A small image flow-matching model, trained from scratch: patch size [6, 6], batches of 128.
Rows from block 2, named by matrix and row number. Rows with one number belong to one neuron. Each number is 50 + 12 x the weight over the matrix's rms, rounded and kept within 0 to 99. All counts start at 0.
# fc1: MLP up (model.blocks.2.mlp.fc1.weight, 1024x256), inputs 128-255
# fc2: MLP down (model.blocks.2.mlp.fc2.weight, 256x1024, transposed), outputs 128-255
fc1.969:39 41 63 48 40 32 53 25 60 44 61 40 47 36 55 46 43 49 34 67 50 46 63 52 29 26 37 38 51 61 52 30 57 43 70 41 63 31 55 50 66 47 59 66 59 29 42 41 64 29 55 38 54 53 34 61 68 39 55 48 41 42 41 36 63 37 40 29 52 58 56 41 43 66 49 41 45 50 59 53 52 46 46 41 60 56 47 51 64 44 21 60 48 42 47 63 64 31 45 49 41 62 73 47 52 38 39 41 57 43 59 55 66 32 53 54 52 50 58 45 48 59 45 54 67 60 54 44
fc2.969:36 54 70 51 42 39 68 29 25 56 38 61 42 48 39 48 53 36 53 62 50 52 53 58 53 56 50 64 40 57 55 56 37 43 50 44 38 46 59 53 54 70 54 25 47 47 55 58 53 53 42 56 71 51 53 50 33 52 53 49 63 70 51 76 45 54 47 52 77 38 53 77 60 46 53 43 51 37 49 57 57 55 40 54 41 38 50 52 49 49 58 51 44 46 47 50 32 46 47 54 53 50 50 59 49 46 35 45 45 53 38 46 32 68 58 42 48 67 60 63 50 50 34 24 53 47 44 50
fc1.970:43 62 74 64 26 53 70 56 64 35 51 46 63 52 57 62 52 54 53 40 52 35 42 41 44 43 44 41 59 56 74 39 62 38 55 43 47 35 50 56 41 53 34 37 45 25 32 39 50 71 35 46 23 54 45 29 57 61 53 63 34 72 36 55 59 41 20 58 44 43 23 52 42 39 56 34 34 38 40 42 64 50 44 42 56 37 64 53 61 49 52 52 53 66 54 57 37 36 47 70 52 42 68 44 45 31 29 40 61 55 50 46 33 48 44 48 44 57 52 38 42 32 38 55 63 79 40 42
fc2.970:43 69 37 56 41 46 38 44 45 41 50 60 43 53 50 57 59 57 52 54 52 71 56 43 63 67 58 46 44 72 49 49 19 33 35 54 62 58 31 35 35 59 65 75 37 60 57 47 35 53 48 39 40 26 70 37 37 41 58 45 41 57 41 44 50 46 40 42 49 47 62 59 59 61 34 58 55 56 61 40 33 57 45 39 38 39 55 45 48 62 45 61 43 48 38 68 57 48 38 52 34 41 31 40 59 68 68 54 45 29 58 42 63 49 65 46 55 50 62 48 67 52 35 61 46 54 27 59
fc1.971:55 30 57 49 19 63 09 39 53 37 65 38 40 41 39 49 54 42 53 63 51 65 28 65 52 59 59 26 33 55 61 51 81 39 75 66 55 55 54 45 44 50 81 61 59 69 49 54 46 36 38 69 54 29 42 59 50 36 47 36 50 26 35 27 58 43 37 43 41 47 40 50 62 59 56 50 38 41 45 59 63 57 55 23 49 32 32 62 44 71 54 26 71 53 58 48 40 38 44 63 40 44 55 65 38 59 43 42 40 50 55 40 59 36 34 41 35 42 23 29 56 30 59 64 54 72 35 32
fc2.971:51 36 61 49 67 52 34 44 39 46 76 40 34 34 35 68 50 16 30 57 69 53 40 55 40 42 30 39 37 47 41 49 61 50 74 58 64 66 46 19 13 65 57 35 20 29 61 58 51 46 71 44 57 44 41 50 73 56 27 35 27 63 58 37 50 50 51 52 21 56 36 27 43 68 72 42 42 36 37 55 63 41 93 44 33 38 55 44 46 52 63 60 62 80 54 27 72 66 31 65 59 57 69 61 55 56 52 49 19 66 66 44 20 66 19 42 16 63 58 35 58 37 74 60 41 64 50 48
fc1.972:66 44 27 37 47 55 55 34 61 59 44 59 63 51 66 43 51 61 47 66 46 45 48 54 67 52 71 51 46 52 60 53 38 48 40 65 65 61 67 46 42 60 40 36 38 46 38 45 44 44 48 36 36 52 88 67 45 35 46 42 49 55 57 53 63 37 57 64 69 15 55 60 48 28 47 62 62 31 60 47 36 27 31 56 66 50 52 68 34 71 78 53 30 51 47 34 44 50 77 16 50 36 38 59 39 42 52 59 51 52 70 52 44 45 46 34 44 48 35 47 52 53 41 55 51 25 40 68
fc2.972:58 58 40 44 36 47 46 40 68 69 64 56 38 45 77 55 53 60 45 39 44 57 38 69 59 39 41 52 35 56 38 52 47 44 53 60 70 61 61 60 45 64 61 52 67 61 24 49 61 39 31 43 47 54 23 49 40 51 53 25 33 46 54 48 51 38 37 51 49 42 58 49 33 57 56 34 55 58 44 37 32 43 49 43 34 63 47 49 55 54 41 62 61 47 47 50 40 52 58 31 39 60 45 64 49 30 47 48 36 61 75 62 42 44 61 52 53 61 45 38 63 56 50 45 45 63 61 56
fc1.973:54 59 45 67 40 68 58 54 75 69 50 43 26 39 57 67 55 58 45 47 55 57 38 60 43 66 37 80 64 26 93 33 58 59 66 52 68 62 56 56 47 46 56 40 59 49 62 66 53 62 66 56 15 48 27 41 65 35 65 52 59 44 64 48 59 45 65 34 43 52 49 57 52 49 46 38 29 46 45 37 33 53 49 36 43 62 27 46 46 38 42 31 67 35 34 42 48 59 26 36 53 59 46 70 26 53 57 49 40 51 34 63 38 32 34 27 84 74 44 45 45 58 54 57 39 25 52 44
fc2.973:58 51 51 50 37 57 38 51 36 56 45 49 60 79 57 34 62 46 46 42 50 56 55 41 32 46 63 53 52 56 59 73 29 44 46 48 32 55 43 51 40 43 72 58 33 64 64 37 48 59 72 45 60 70 71 33 66 64 37 46 58 56 70 40 64 59 66 67 47 57 48 58 25 46 50 59 26 39 58 63 41 54 62 74 48 75 40 46 61 75 39 46 36 24 47 56 45 37 45 79 25 50 45 51 38 57 62 40 38 64 31 66 68 57 44 59 40 55 45 51 40 40 53 54 71 59 57 52
fc1.974:70 44 44 62 39 39 59 51 46 44 29 47 47 66 48 53 47 36 62 62 52 26 59 58 66 58 49 56 55 41 36 48 54 72 36 58 51 56 55 57 51 54 55 72 33 53 46 70 45 69 70 45 59 61 61 37 39 67 53 56 49 51 69 31 54 50 37 47 55 51 36 42 62 48 52 66 57 64 52 66 23 43 46 47 55 68 47 44 36 52 48 65 66 57 67 62 36 71 27 38 19 35 55 59 48 53 63 50 32 30 43 59 65 25 75 52 39 62 64 56 69 64 46 56 62 63 57 56
fc2.974:32 52 53 75 55 38 53 28 60 43 52 50 36 53 35 49 52 45 49 58 55 41 56 38 40 50 37 50 60 54 77 67 55 55 62 59 49 47 33 49 63 42 41 23 42 52 68 41 73 52 72 55 59 29 35 48 72 71 47 52 59 38 58 66 53 50 69 58 44 41 26 48 41 78 46 30 38 29 61 65 47 63 69 37 35 62 51 36 47 59 68 37 34 28 37 58 49 48 44 63 55 53 45 50 61 60 33 51 67 32 48 28 52 61 30 43 57 26 54 55 27 56 57 40 32 49 54 68
fc1.975:62 46 34 62 47 68 47 52 52 55 49 33 38 39 46 48 57 63 51 57 48 54 51 35 55 47 28 29 45 37 35 38 58 63 60 45 51 38 48 42 41 55 36 52 48 66 66 57 74 63 58 60 63 60 49 55 48 45 60 40 29 67 60 41 27 55 64 46 42 56 50 23 53 41 49 50 59 45 78 63 43 51 63 63 52 53 52 52 46 63 43 57 77 38 41 54 46 34 46 36 48 58 57 45 40 42 64 50 36 50 26 66 46 56 57 53 56 38 68 60 48 27 58 57 45 26 52 44
fc2.975:53 38 52 43 57 39 52 67 43 53 49 77 54 61 73 44 35 43 46 47 47 38 52 66 42 47 66 74 60 74 75 45 52 44 52 64 36 57 48 45 64 43 79 61 40 52 45 54 34 42 50 36 29 45 50 41 48 54 46 56 64 44 60 51 57 44 46 58 53 41 58 85 52 54 51 68 41 58 22 43 63 52 45 54 42 56 55 49 49 29 52 36 26 46 59 33 48 70 46 55 59 31 55 59 65 49 47 46 66 48 59 37 64 49 52 39 52 72 56 48 50 60 45 39 41 52 51 62
fc1.976:95 67 47 40 47 52 49 36 61 67 43 45 53 54 67 35 72 47 64 35 55 38 35 78 32 63 43 75 63 32 62 97 76 49 55 51 67 42 56 57 56 61 37 52 54 50 45 55 40 37 53 29 37 55 49 40 57 62 54 62 44 42 57 56 44 62 63 57 41 42 54 71 52 33 38 44 46 53 59 47 37 43 43 56 41 47 32 51 30 50 53 49 63 43 42 76 41 53 47 44 75 34 61 50 38 77 44 54 49 54 54 65 48 38 57 43 36 38 57 81 77 43 44 56 54 48 49 27
fc2.976:63 50 57 36 52 47 55 78 45 60 62 49 55 49 51 39 38 44 50 61 43 58 49 39 47 52 46 47 55 54 63 39 62 47 47 45 38 56 66 51 69 56 46 47 50 62 48 63 58 70 54 65 49 56 75 56 61 45 40 53 48 38 52 44 49 57 54 50 58 34 39 50 58 45 54 41 40 53 54 66 56 45 62 44 51 45 43 50 87 70 43 41 49 35 62 56 51 52 54 56 51 59 59 44 48 43 64 57 58 39 46 44 43 43 51 52 53 60 42 46 59 40 60 47 51 45 53 62
fc1.977:38 49 49 58 57 46 30 61 68 38 64 50 64 57 47 37 58 59 51 31 24 37 36 50 45 46 54 54 81 58 40 32 52 58 34 23 55 56 58 45 59 47 57 37 47 42 57 65 57 35 38 53 32 35 34 58 76 43 48 54 35 49 49 57 51 49 49 37 55 49 55 41 46 46 41 42 41 36 53 51 58 47 54 76 64 49 27 22 41 46 72 57 73 48 80 36 58 62 43 41 52 45 49 43 55 64 43 61 60 60 47 41 61 64 33 55 66 41 40 59 52 55 49 62 49 22 35 47
fc2.977:60 54 56 57 55 42 41 26 49 45 41 58 52 52 47 60 49 57 50 90 45 47 62 50 41 66 35 15 44 30 33 48 54 52 57 44 39 40 14 45 44 55 39 57 49 42 29 41 35 53 37 50 60 48 67 49 38 20 39 58 59 31 56 55 70 39 43 49 35 42 48 64 44 27 53 61 69 36 46 49 44 58 61 55 57 31 49 70 42 50 47 50 53 62 42 54 35 66 48 53 35 36 53 57 33 53 62 56 38 15 42 55 53 58 62 32 53 54 44 37 33 50 64 50 45 63 66 51
fc1.978:69 53 28 28 81 50 41 37 52 61 43 23 77 60 60 46 56 61 56 48 74 39 51 78 44 33 53 62 38 75 55 40 55 40 57 66 60 48 54 53 39 62 31 44 34 36 43 63 58 42 36 60 57 62 36 48 54 60 65 53 28 53 58 45 86 60 75 66 51 70 45 51 42 36 76 61 48 34 53 52 60 54 62 46 68 35 39 43 65 53 59 46 53 60 63 48 43 44 45 59 47 45 54 41 49 54 31 65 63 52 54 57 50 55 44 43 50 48 64 51 50 50 54 66 47 36 55 35
fc2.978:53 55 53 50 58 66 43 50 72 43 34 52 51 50 57 39 64 55 26 51 52 57 42 43 41 24 44 49 68 53 38 44 50 52 27 52 60 40 54 55 83 43 56 60 52 32 50 50 63 37 50 51 52 34 64 50 54 73 38 53 50 39 61 49 63 50 58 51 35 49 58 53 55 47 34 43 36 59 52 66 57 49 37 55 55 62 62 64 61 51 52 34 27 43 63 44 49 61 41 43 47 59 53 55 37 62 56 25 52 43 49 55 79 50 77 59 32 58 31 65 53 48 34 33 47 53 62 60
fc1.979:44 58 52 35 63 63 60 48 34 56 66 51 34 45 49 51 62 71 52 58 22 25 68 58 55 36 52 46 53 54 73 54 37 44 33 56 54 54 36 53 56 63 54 69 55 57 49 41 30 60 46 72 32 56 32 82 39 52 42 51 51 41 39 64 65 48 49 35 55 50 56 47 64 50 47 24 59 45 45 40 38 48 51 51 39 52 88 52 46 49 64 35 37 58 42 37 29 47 13 30 57 48 45 58 63 49 45 25 18 42 51 35 51 56 52 41 53 59 58 59 53 51 41 52 38 59 39 63
fc2.979:50 39 29 76 56 44 35 44 66 39 42 50 42 51 50 52 49 27 55 46 73 48 35 58 59 56 46 37 66 54 26 50 61 71 65 43 53 46 54 50 65 73 54 21 39 65 41 44 71 45 62 29 54 51 54 38 62 42 46 67 43 63 55 42 49 44 41 58 69 47 49 43 35 50 52 66 43 40 38 52 59 42 47 53 53 45 19 49 60 34 30 52 61 31 58 56 72 50 91 49 35 67 52 39 38 51 43 53 75 58 53 68 33 30 50 58 34 54 46 46 23 56 43 57 52 36 60 39
fc1.980:54 46 52 34 55 48 48 49 66 59 51 49 61 52 51 41 51 54 62 33 47 55 53 61 59 45 64 57 45 40 59 39 54 43 40 62 65 57 47 33 58 67 53 58 36 43 57 64 42 54 32 65 40 25 53 70 54 38 56 52 38 49 51 38 63 54 38 43 55 75 60 56 53 54 40 76 39 52 56 36 45 25 52 52 37 73 49 40 58 77 40 44 63 39 30 44 48 41 39 66 47 58 40 59 60 47 48 58 35 34 53 45 56 53 45 62 28 51 53 41 87 26 52 59 52 44 37 46
fc2.980:48 47 44 79 61 48 39 51 44 43 43 43 39 58 55 61 62 41 14 54 56 50 55 52 45 40 25 41 47 73 66 69 35 48 52 37 17 42 62 67 38 35 40 30 83 50 47 48 69 31 52 31 43 66 59 23 42 68 43 52 70 41 56 61 34 52 74 64 46 34 32 52 47 46 59 37 55 35 48 61 59 62 53 50 60 26 54 66 30 23 61 66 30 63 58 55 56 63 56 25 66 21 76 45 34 59 39 38 67 59 48 40 41 42 48 39 60 60 57 72 31 61 44 58 56 49 54 54
fc1.981:57 64 64 46 54 33 30 31 61 34 51 49 31 79 51 39 54 55 48 25 42 54 77 68 40 38 51 30 39 68 60 47 52 69 48 51 64 54 57 66 37 60 50 47 60 56 59 43 32 33 55 62 40 38 49 50 54 68 65 34 46 50 54 51 16 30 50 37 30 50 69 64 39 55 80 40 64 53 59 55 30 53 63 64 70 31 58 56 60 55 54 53 41 77 48 58 58 55 44 63 49 48 37 52 43 56 55 56 52 30 54 61 33 57 47 54 52 60 55 40 46 38 32 55 42 44 43 60
fc2.981:44 37 58 54 44 47 61 44 34 64 58 38 19 32 46 65 18 63 54 54 58 57 65 62 50 39 54 36 28 63 48 62 39 55 47 36 31 37 63 64 52 65 64 33 61 38 53 47 65 45 76 41 30 54 33 34 63 68 62 59 37 50 60 41 49 45 35 69 51 49 45 45 51 62 54 76 59 42 20 63 38 37 63 48 64 43 42 49 41 57 37 36 29 41 62 61 58 54 59 45 13 62 45 34 53 48 32 66 57 39 46 44 45 36 47 43 68 59 57 40 48 55 37 36 44 39 42 62
fc1.982:31 48 48 48 44 62 51 38 48 53 42 60 56 47 57 47 34 46 68 47 52 71 51 34 63 48 46 37 65 66 62 71 55 46 36 54 78 68 59 59 33 58 49 46 49 56 35 46 39 44 40 50 26 52 38 63 58 68 42 56 37 57 34 48 36 40 52 22 64 47 47 63 48 43 53 44 51 51 37 37 59 40 64 71 62 47 47 38 48 37 42 37 51 62 56 36 45 51 53 64 54 43 39 65 53 52 29 68 38 34 49 43 57 46 73 52 58 50 56 51 47 50 60 61 60 61 31 37
fc2.982:62 53 58 43 45 67 60 61 64 50 49 55 53 59 42 53 38 52 56 47 47 55 64 52 54 30 47 51 60 59 49 57 51 52 44 57 57 44 41 41 44 59 63 52 36 58 54 52 48 53 55 60 43 57 54 45 67 64 52 50 55 39 40 43 48 52 52 45 53 51 39 42 44 47 40 47 43 52 35 37 61 39 66 50 53 53 76 44 58 45 57 40 44 53 57 54 38 43 52 52 50 45 47 48 45 51 44 57 50 43 44 47 54 51 46 44 50 65 71 52 49 59 49 35 48 49 50 50
fc1.983:68 41 60 36 35 44 99 44 39 54 08 42 25 42 72 64 82 25 37 13 47 61 47 44 60 49 57 45 42 53 45 55 61 47 55 68 36 22 39 52 29 67 14 72 51 61 53 53 54 39 68 34 29 52 45 33 40 08 71 37 67 36 34 48 59 52 62 24 30 50 41 60 67 45 49 62 23 32 71 39 28 39 96 43 48 46 31 50 41 60 69 25 27 20 49 85 61 50 37 27 63 59 17 61 51 46 48 26 60 80 41 40 52 38 68 70 67 31 02 12 62 73 36 65 51 64 30 22
fc2.983:63 65 44 60 57 48 60 60 39 62 50 66 27 58 62 67 55 40 38 37 46 57 31 17 71 56 83 53 33 74 51 69 60 47 42 57 62 44 24 32 34 42 59 60 63 35 57 68 58 45 79 28 41 31 23 54 64 33 46 82 45 29 44 22 65 78 50 31 31 62 38 52 55 29 75 78 58 47 52 51 54 57 44 52 21 48 32 41 37 61 35 77 33 35 43 60 37 57 51 40 66 74 51 68 38 61 47 48 45 60 62 28 54 33 24 36 69 32 19 32 52 60 51 60 49 45 48 41
fc1.984:39 61 43 49 61 64 59 60 43 48 45 37 54 37 49 32 46 40 57 56 49 55 59 59 58 56 42 45 78 49 37 32 60 51 42 46 65 50 49 40 61 58 40 37 59 29 20 55 44 59 38 67 55 62 43 43 56 50 51 61 41 70 48 67 40 47 44 49 43 41 52 42 58 23 44 42 35 44 48 44 60 40 58 62 41 40 41 58 46 31 78 35 62 35 44 49 22 44 68 46 35 41 48 54 30 42 50 51 30 66 52 37 63 44 59 61 45 53 59 50 47 53 42 53 50 51 37 47
fc2.984:58 43 47 54 51 32 48 32 34 61 45 62 49 64 76 66 51 56 44 49 56 43 39 41 45 41 53 64 38 63 63 51 32 34 75 54 21 53 41 52 45 32 52 65 49 60 79 50 58 39 69 36 43 44 48 51 44 46 40 47 56 35 53 24 56 52 58 52 56 46 46 65 34 56 58 58 56 43 45 48 35 57 44 41 54 49 68 41 44 63 26 79 37 62 48 45 77 51 27 34 58 68 61 43 61 60 42 61 79 30 44 46 54 65 49 47 66 37 39 46 51 54 58 40 37 47 61 48
fc1.985:35 51 53 52 50 48 56 42 49 36 63 33 43 49 55 28 55 42 46 24 45 57 67 51 45 58 35 47 56 44 54 32 59 50 68 46 55 55 45 43 39 54 54 44 54 60 49 54 57 73 62 35 40 35 57 46 60 44 60 27 46 53 71 61 37 72 70 58 45 40 49 55 31 60 45 43 39 46 54 52 53 51 68 68 48 59 53 51 58 50 56 26 63 66 25 26 52 49 64 50 34 30 60 43 56 45 36 54 43 62 42 50 47 50 57 65 53 47 61 40 34 42 58 66 43 60 51 56
fc2.985:62 45 38 47 57 46 47 59 62 53 34 54 52 48 47 61 48 54 50 65 43 58 30 55 53 35 55 56 64 48 54 52 32 50 42 47 42 64 52 42 60 54 58 52 29 41 50 44 64 51 44 56 50 53 35 53 42 68 48 72 52 56 39 38 47 54 48 49 49 49 69 40 58 48 58 35 55 57 34 61 61 52 41 42 51 40 42 41 59 53 41 53 45 54 47 49 58 61 37 46 50 45 61 50 40 33 53 40 63 39 56 45 66 51 62 50 63 52 60 56 50 57 63 36 47 51 62 52
fc1.986:54 42 40 55 34 36 47 28 67 60 32 48 38 71 45 49 52 45 53 57 58 64 43 56 52 44 57 52 46 56 49 42 48 45 52 50 46 47 58 50 52 41 38 52 54 41 71 46 62 50 51 52 22 49 54 40 49 48 85 46 48 49 65 49 53 44 67 61 32 54 72 60 61 59 53 53 49 47 48 62 42 41 47 44 38 63 46 59 38 36 64 32 57 45 41 45 48 55 44 33 62 49 40 45 54 41 49 39 53 37 38 33 48 48 55 57 50 50 50 56 44 50 60 68 62 38 20 49
fc2.986:63 51 50 38 51 55 59 52 70 57 47 55 43 57 45 30 44 51 51 59 51 44 40 58 53 45 67 62 43 52 56 55 48 50 41 48 54 51 48 51 55 63 46 52 40 54 54 41 65 48 65 65 45 46 52 54 49 43 52 54 49 61 48 55 28 55 39 51 28 54 61 64 50 46 44 53 56 54 55 52 45 46 52 44 40 44 49 43 60 54 54 56 42 53 58 56 64 54 40 47 47 58 47 60 58 52 69 42 62 35 39 51 43 58 55 53 57 40 60 40 38 50 57 52 62 46 41 51
fc1.987:45 57 62 56 52 67 66 41 45 44 31 35 45 36 51 47 65 34 70 39 42 29 52 46 48 35 29 31 40 59 46 53 59 44 40 64 51 54 48 44 43 74 19 65 31 70 39 22 35 51 52 38 35 62 42 43 28 63 61 29 38 53 49 56 39 57 42 68 71 66 80 67 62 55 57 53 61 61 30 51 59 56 60 56 43 53 62 49 46 39 69 54 47 56 49 42 62 41 38 56 59 53 48 41 63 37 45 46 67 37 62 46 44 47 53 47 58 32 37 55 29 36 30 35 60 65 51 54
fc2.987:48 59 57 37 65 60 41 31 39 61 31 51 54 45 58 36 42 48 39 39 47 52 63 50 60 29 53 49 57 48 53 56 62 58 60 72 56 55 48 37 41 63 35 40 44 34 41 53 48 46 61 45 53 44 35 37 49 51 52 51 34 51 54 24 63 48 46 33 36 57 56 57 48 54 46 54 49 48 42 64 53 48 43 48 64 41 46 52 51 46 38 49 54 60 60 45 61 51 39 69 50 51 50 48 45 56 47 33 44 47 40 54 49 65 69 39 61 54 51 40 40 31 32 53 43 29 54 53
fc1.988:60 59 49 15 48 57 40 46 74 70 64 52 49 61 55 63 64 54 51 44 30 63 37 47 66 40 72 57 37 32 70 29 28 41 40 68 34 32 54 34 74 35 74 45 76 61 56 16 44 32 47 30 19 55 46 41 28 36 35 32 42 21 38 48 51 59 35 32 69 77 69 63 47 27 61 57 70 50 22 62 31 13 44 58 36 45 47 73 58 52 60 55 34 39 67 68 69 58 73 51 82 37 47 76 40 40 23 48 64 45 41 52 69 13 55 52 45 56 49 48 44 61 85 70 52 45 51 60
fc2.988:41 46 84 34 45 54 43 46 46 70 73 48 51 45 50 94 53 08 45 46 27 52 59 70 68 47 50 62 32 57 49 41 35 58 31 52 48 25 44 34 60 29 54 56 84 55 33 32 57 28 44 42 42 35 47 45 47 62 61 20 43 26 43 36 68 55 49 48 50 47 61 61 51 38 65 50 36 56 53 66 38 18 46 67 07 53 50 51 55 60 49 36 33 33 39 48 48 72 39 45 49 58 53 57 54 40 54 41 32 59 37 49 43 55 45 83 50 51 41 35 59 51 57 63 52 49 54 66
fc1.989:43 58 38 60 45 67 59 49 48 64 38 58 74 56 29 49 49 34 64 65 34 44 49 47 58 62 31 50 63 62 39 31 41 50 77 23 42 75 59 40 59 46 80 56 58 40 40 40 49 35 08 47 61 35 47 54 41 84 63 43 58 55 68 52 60 46 46 56 59 47 42 32 36 54 57 36 51 69 52 58 61 19 69 44 36 37 60 68 37 59 59 47 42 54 30 44 62 40 50 55 73 45 52 57 30 34 47 47 68 49 49 40 50 42 54 42 57 52 55 61 61 45 57 64 54 21 49 53
fc2.989:58 49 44 49 54 39 55 40 51 37 74 37 26 45 79 45 58 65 36 47 52 52 59 49 50 44 68 46 30 39 67 61 58 40 43 60 62 31 45 53 34 58 33 32 35 46 58 68 43 65 88 48 37 46 47 54 42 26 57 36 49 62 40 52 47 52 54 29 43 40 54 53 67 56 51 52 37 36 44 56 36 72 43 59 37 75 31 42 47 44 60 59 52 53 56 57 59 45 55 53 37 71 37 41 59 68 40 53 38 62 56 49 48 50 57 36 46 45 55 23 36 57 46 39 61 50 50 29
fc1.990:49 54 38 64 36 51 35 32 77 55 60 56 32 43 33 68 52 57 58 21 30 42 53 43 55 69 11 48 65 36 63 29 32 69 74 68 55 38 37 51 69 54 53 72 74 38 40 61 65 40 61 64 27 85 61 26 41 59 71 22 51 72 42 46 13 47 63 43 40 27 54 75 68 45 31 53 55 60 50 56 55 34 85 40 56 56 26 45 32 41 57 52 48 33 53 80 72 34 18 59 33 44 53 40 54 38 49 35 35 45 24 38 55 37 45 35 57 29 70 46 58 26 63 56 55 40 24 37
fc2.990:43 45 63 47 51 50 56 52 83 38 38 47 42 64 74 24 46 60 48 49 55 46 42 28 43 51 68 75 32 49 53 53 74 29 55 36 48 50 65 59 62 44 28 74 38 53 35 53 44 58 49 27 56 16 70 45 42 44 47 39 64 42 34 54 45 61 58 44 53 50 63 58 60 59 56 61 41 73 34 49 57 64 51 41 74 58 34 64 47 59 42 27 40 67 54 35 58 68 44 34 54 46 51 49 34 73 47 45 28 47 33 60 32 65 63 80 42 46 28 31 30 71 55 33 74 49 70 61
fc1.991:51 48 55 65 50 48 37 57 56 54 56 35 56 45 61 59 75 53 63 44 43 52 54 44 45 38 56 47 45 53 56 53 43 40 50 60 57 47 35 59 61 45 72 69 41 49 52 69 43 55 64 50 45 35 52 53 57 50 30 35 53 45 43 69 50 61 95 47 31 62 51 52 52 62 70 52 59 54 56 32 35 36 53 57 59 61 41 29 53 49 46 55 52 49 44 46 53 55 37 59 37 55 47 49 41 64 44 59 57 61 50 49 43 56 50 53 66 66 51 57 60 54 67 44 46 59 48 79
fc2.991:64 72 57 51 59 43 55 46 62 62 54 45 39 42 54 71 42 58 39 72 46 35 36 49 37 42 55 34 53 50 57 61 66 39 51 37 52 57 71 50 41 34 57 49 39 53 65 55 46 65 36 36 46 53 46 51 49 63 22 72 55 65 59 61 56 51 47 52 73 40 42 55 48 43 30 44 60 68 48 35 37 57 38 54 49 34 51 57 50 46 53 59 57 58 48 35 64 62 61 39 43 60 56 61 73 33 60 45 49 45 41 52 48 42 60 65 67 43 49 50 45 49 30 39 34 39 54 50
fc1.992:38 55 59 30 35 70 40 47 53 40 32 80 52 38 48 57 52 42 54 40 37 44 58 61 38 44 42 51 56 35 66 65 48 62 45 57 66 43 36 45 60 64 32 57 56 58 40 51 61 39 40 61 41 56 37 51 54 26 46 57 65 55 44 50 35 46 51 48 47 58 53 47 55 65 55 53 58 39 44 40 55 58 53 51 37 39 59 67 23 50 39 69 56 56 49 38 60 21 42 46 42 54 48 57 43 47 54 48 57 75 36 48 40 63 42 64 46 55 37 52 44 58 59 55 41 46 47 45
fc2.992:50 46 67 53 51 69 53 44 69 49 60 45 50 32 44 49 48 67 58 62 33 57 49 56 33 40 41 53 54 54 43 57 45 60 51 52 68 47 44 51 56 65 55 45 53 39 32 45 52 38 55 49 55 42 37 49 33 28 39 53 62 39 62 71 43 50 59 39 53 58 43 42 50 65 59 51 64 33 59 42 40 52 46 59 37 52 44 39 39 55 41 57 47 49 62 50 47 46 56 44 35 58 43 56 39 45 61 49 57 43 59 44 39 69 45 59 46 56 59 50 41 33 40 59 36 54 58 64
fc1.993:51 47 47 64 44 45 48 22 55 67 40 66 68 42 58 68 58 64 59 34 64 54 42 49 55 37 38 44 36 39 54 41 66 42 72 58 30 28 48 53 41 22 46 41 55 52 64 69 37 25 45 79 72 44 47 36 64 47 46 45 40 32 43 43 53 39 52 60 45 75 44 36 45 64 63 45 72 49 53 33 36 62 59 37 50 51 43 57 33 74 33 57 50 51 50 21 50 47 39 59 37 44 41 54 48 66 31 44 39 47 66 46 38 43 38 38 51 35 51 56 40 46 74 54 50 65 12 55
fc2.993:51 55 55 35 54 54 41 48 40 67 38 56 49 56 50 57 56 50 49 41 57 56 50 22 52 45 50 51 40 46 36 46 58 44 63 47 43 33 33 58 65 57 55 42 42 53 49 38 64 49 53 69 56 52 32 53 63 62 60 56 47 49 41 37 60 56 45 55 44 46 55 52 52 58 64 50 45 52 57 30 34 47 54 39 50 33 46 56 49 65 50 53 44 64 38 56 43 28 44 51 61 35 41 52 43 45 50 53 70 41 47 57 48 43 63 53 56 53 61 50 60 51 70 52 50 51 44 45
fc1.994:35 57 69 44 56 37 35 53 60 43 45 38 66 37 78 57 33 60 73 53 56 49 33 61 40 70 50 58 43 49 55 44 54 55 53 52 60 57 59 45 50 53 67 35 42 62 49 36 51 60 42 54 65 55 43 52 47 68 44 79 39 46 58 52 53 45 50 74 43 39 47 61 60 38 46 45 61 42 51 43 48 41 36 35 40 33 46 60 56 56 45 52 48 25 53 56 50 57 50 40 46 60 53 50 46 14 53 67 44 37 40 76 35 49 46 46 44 50 62 46 34 38 29 44 33 53 60 50
fc2.994:53 53 57 54 49 43 64 24 58 49 76 56 49 67 52 55 61 46 39 56 70 37 58 33 37 38 38 47 51 37 67 59 58 42 39 50 40 22 32 39 51 34 29 82 50 41 47 56 47 47 67 51 44 56 61 45 56 53 31 44 43 51 56 45 59 59 55 35 54 60 47 56 31 64 61 58 38 47 71 50 37 46 52 74 39 78 51 33 43 77 50 53 48 59 46 61 58 46 62 53 42 48 52 50 54 67 53 49 39 56 60 46 58 62 52 67 48 42 42 53 66 59 63 55 46 58 48 26
fc1.995:56 55 69 58 52 62 59 48 63 46 49 53 38 70 45 43 40 45 63 39 37 43 52 55 40 59 40 63 45 60 45 59 64 37 44 56 62 58 48 59 41 60 51 52 54 61 42 49 38 37 52 43 56 70 62 48 60 46 46 48 58 48 43 46 18 31 18 34 49 43 57 75 54 62 54 47 55 52 37 14 58 51 34 53 38 30 53 61 41 44 40 68 53 56 44 65 55 74 58 55 46 47 40 34 45 45 54 54 36 42 57 62 51 53 45 59 55 37 78 57 38 52 38 43 52 45 45 67
fc2.995:58 42 52 59 63 64 60 43 33 52 59 44 58 51 47 45 57 40 36 48 65 54 17 40 33 46 55 42 53 35 52 28 72 41 51 58 35 52 65 56 61 46 66 57 56 25 44 51 64 44 47 39 59 61 49 51 43 48 52 37 55 53 61 43 40 18 57 62 59 32 63 57 49 31 46 74 57 49 51 52 69 37 51 44 50 52 49 48 61 55 52 35 51 48 77 43 55 41 41 51 58 63 47 53 35 48 65 50 58 65 45 56 54 43 59 38 51 58 52 59 33 49 29 50 49 52 57 48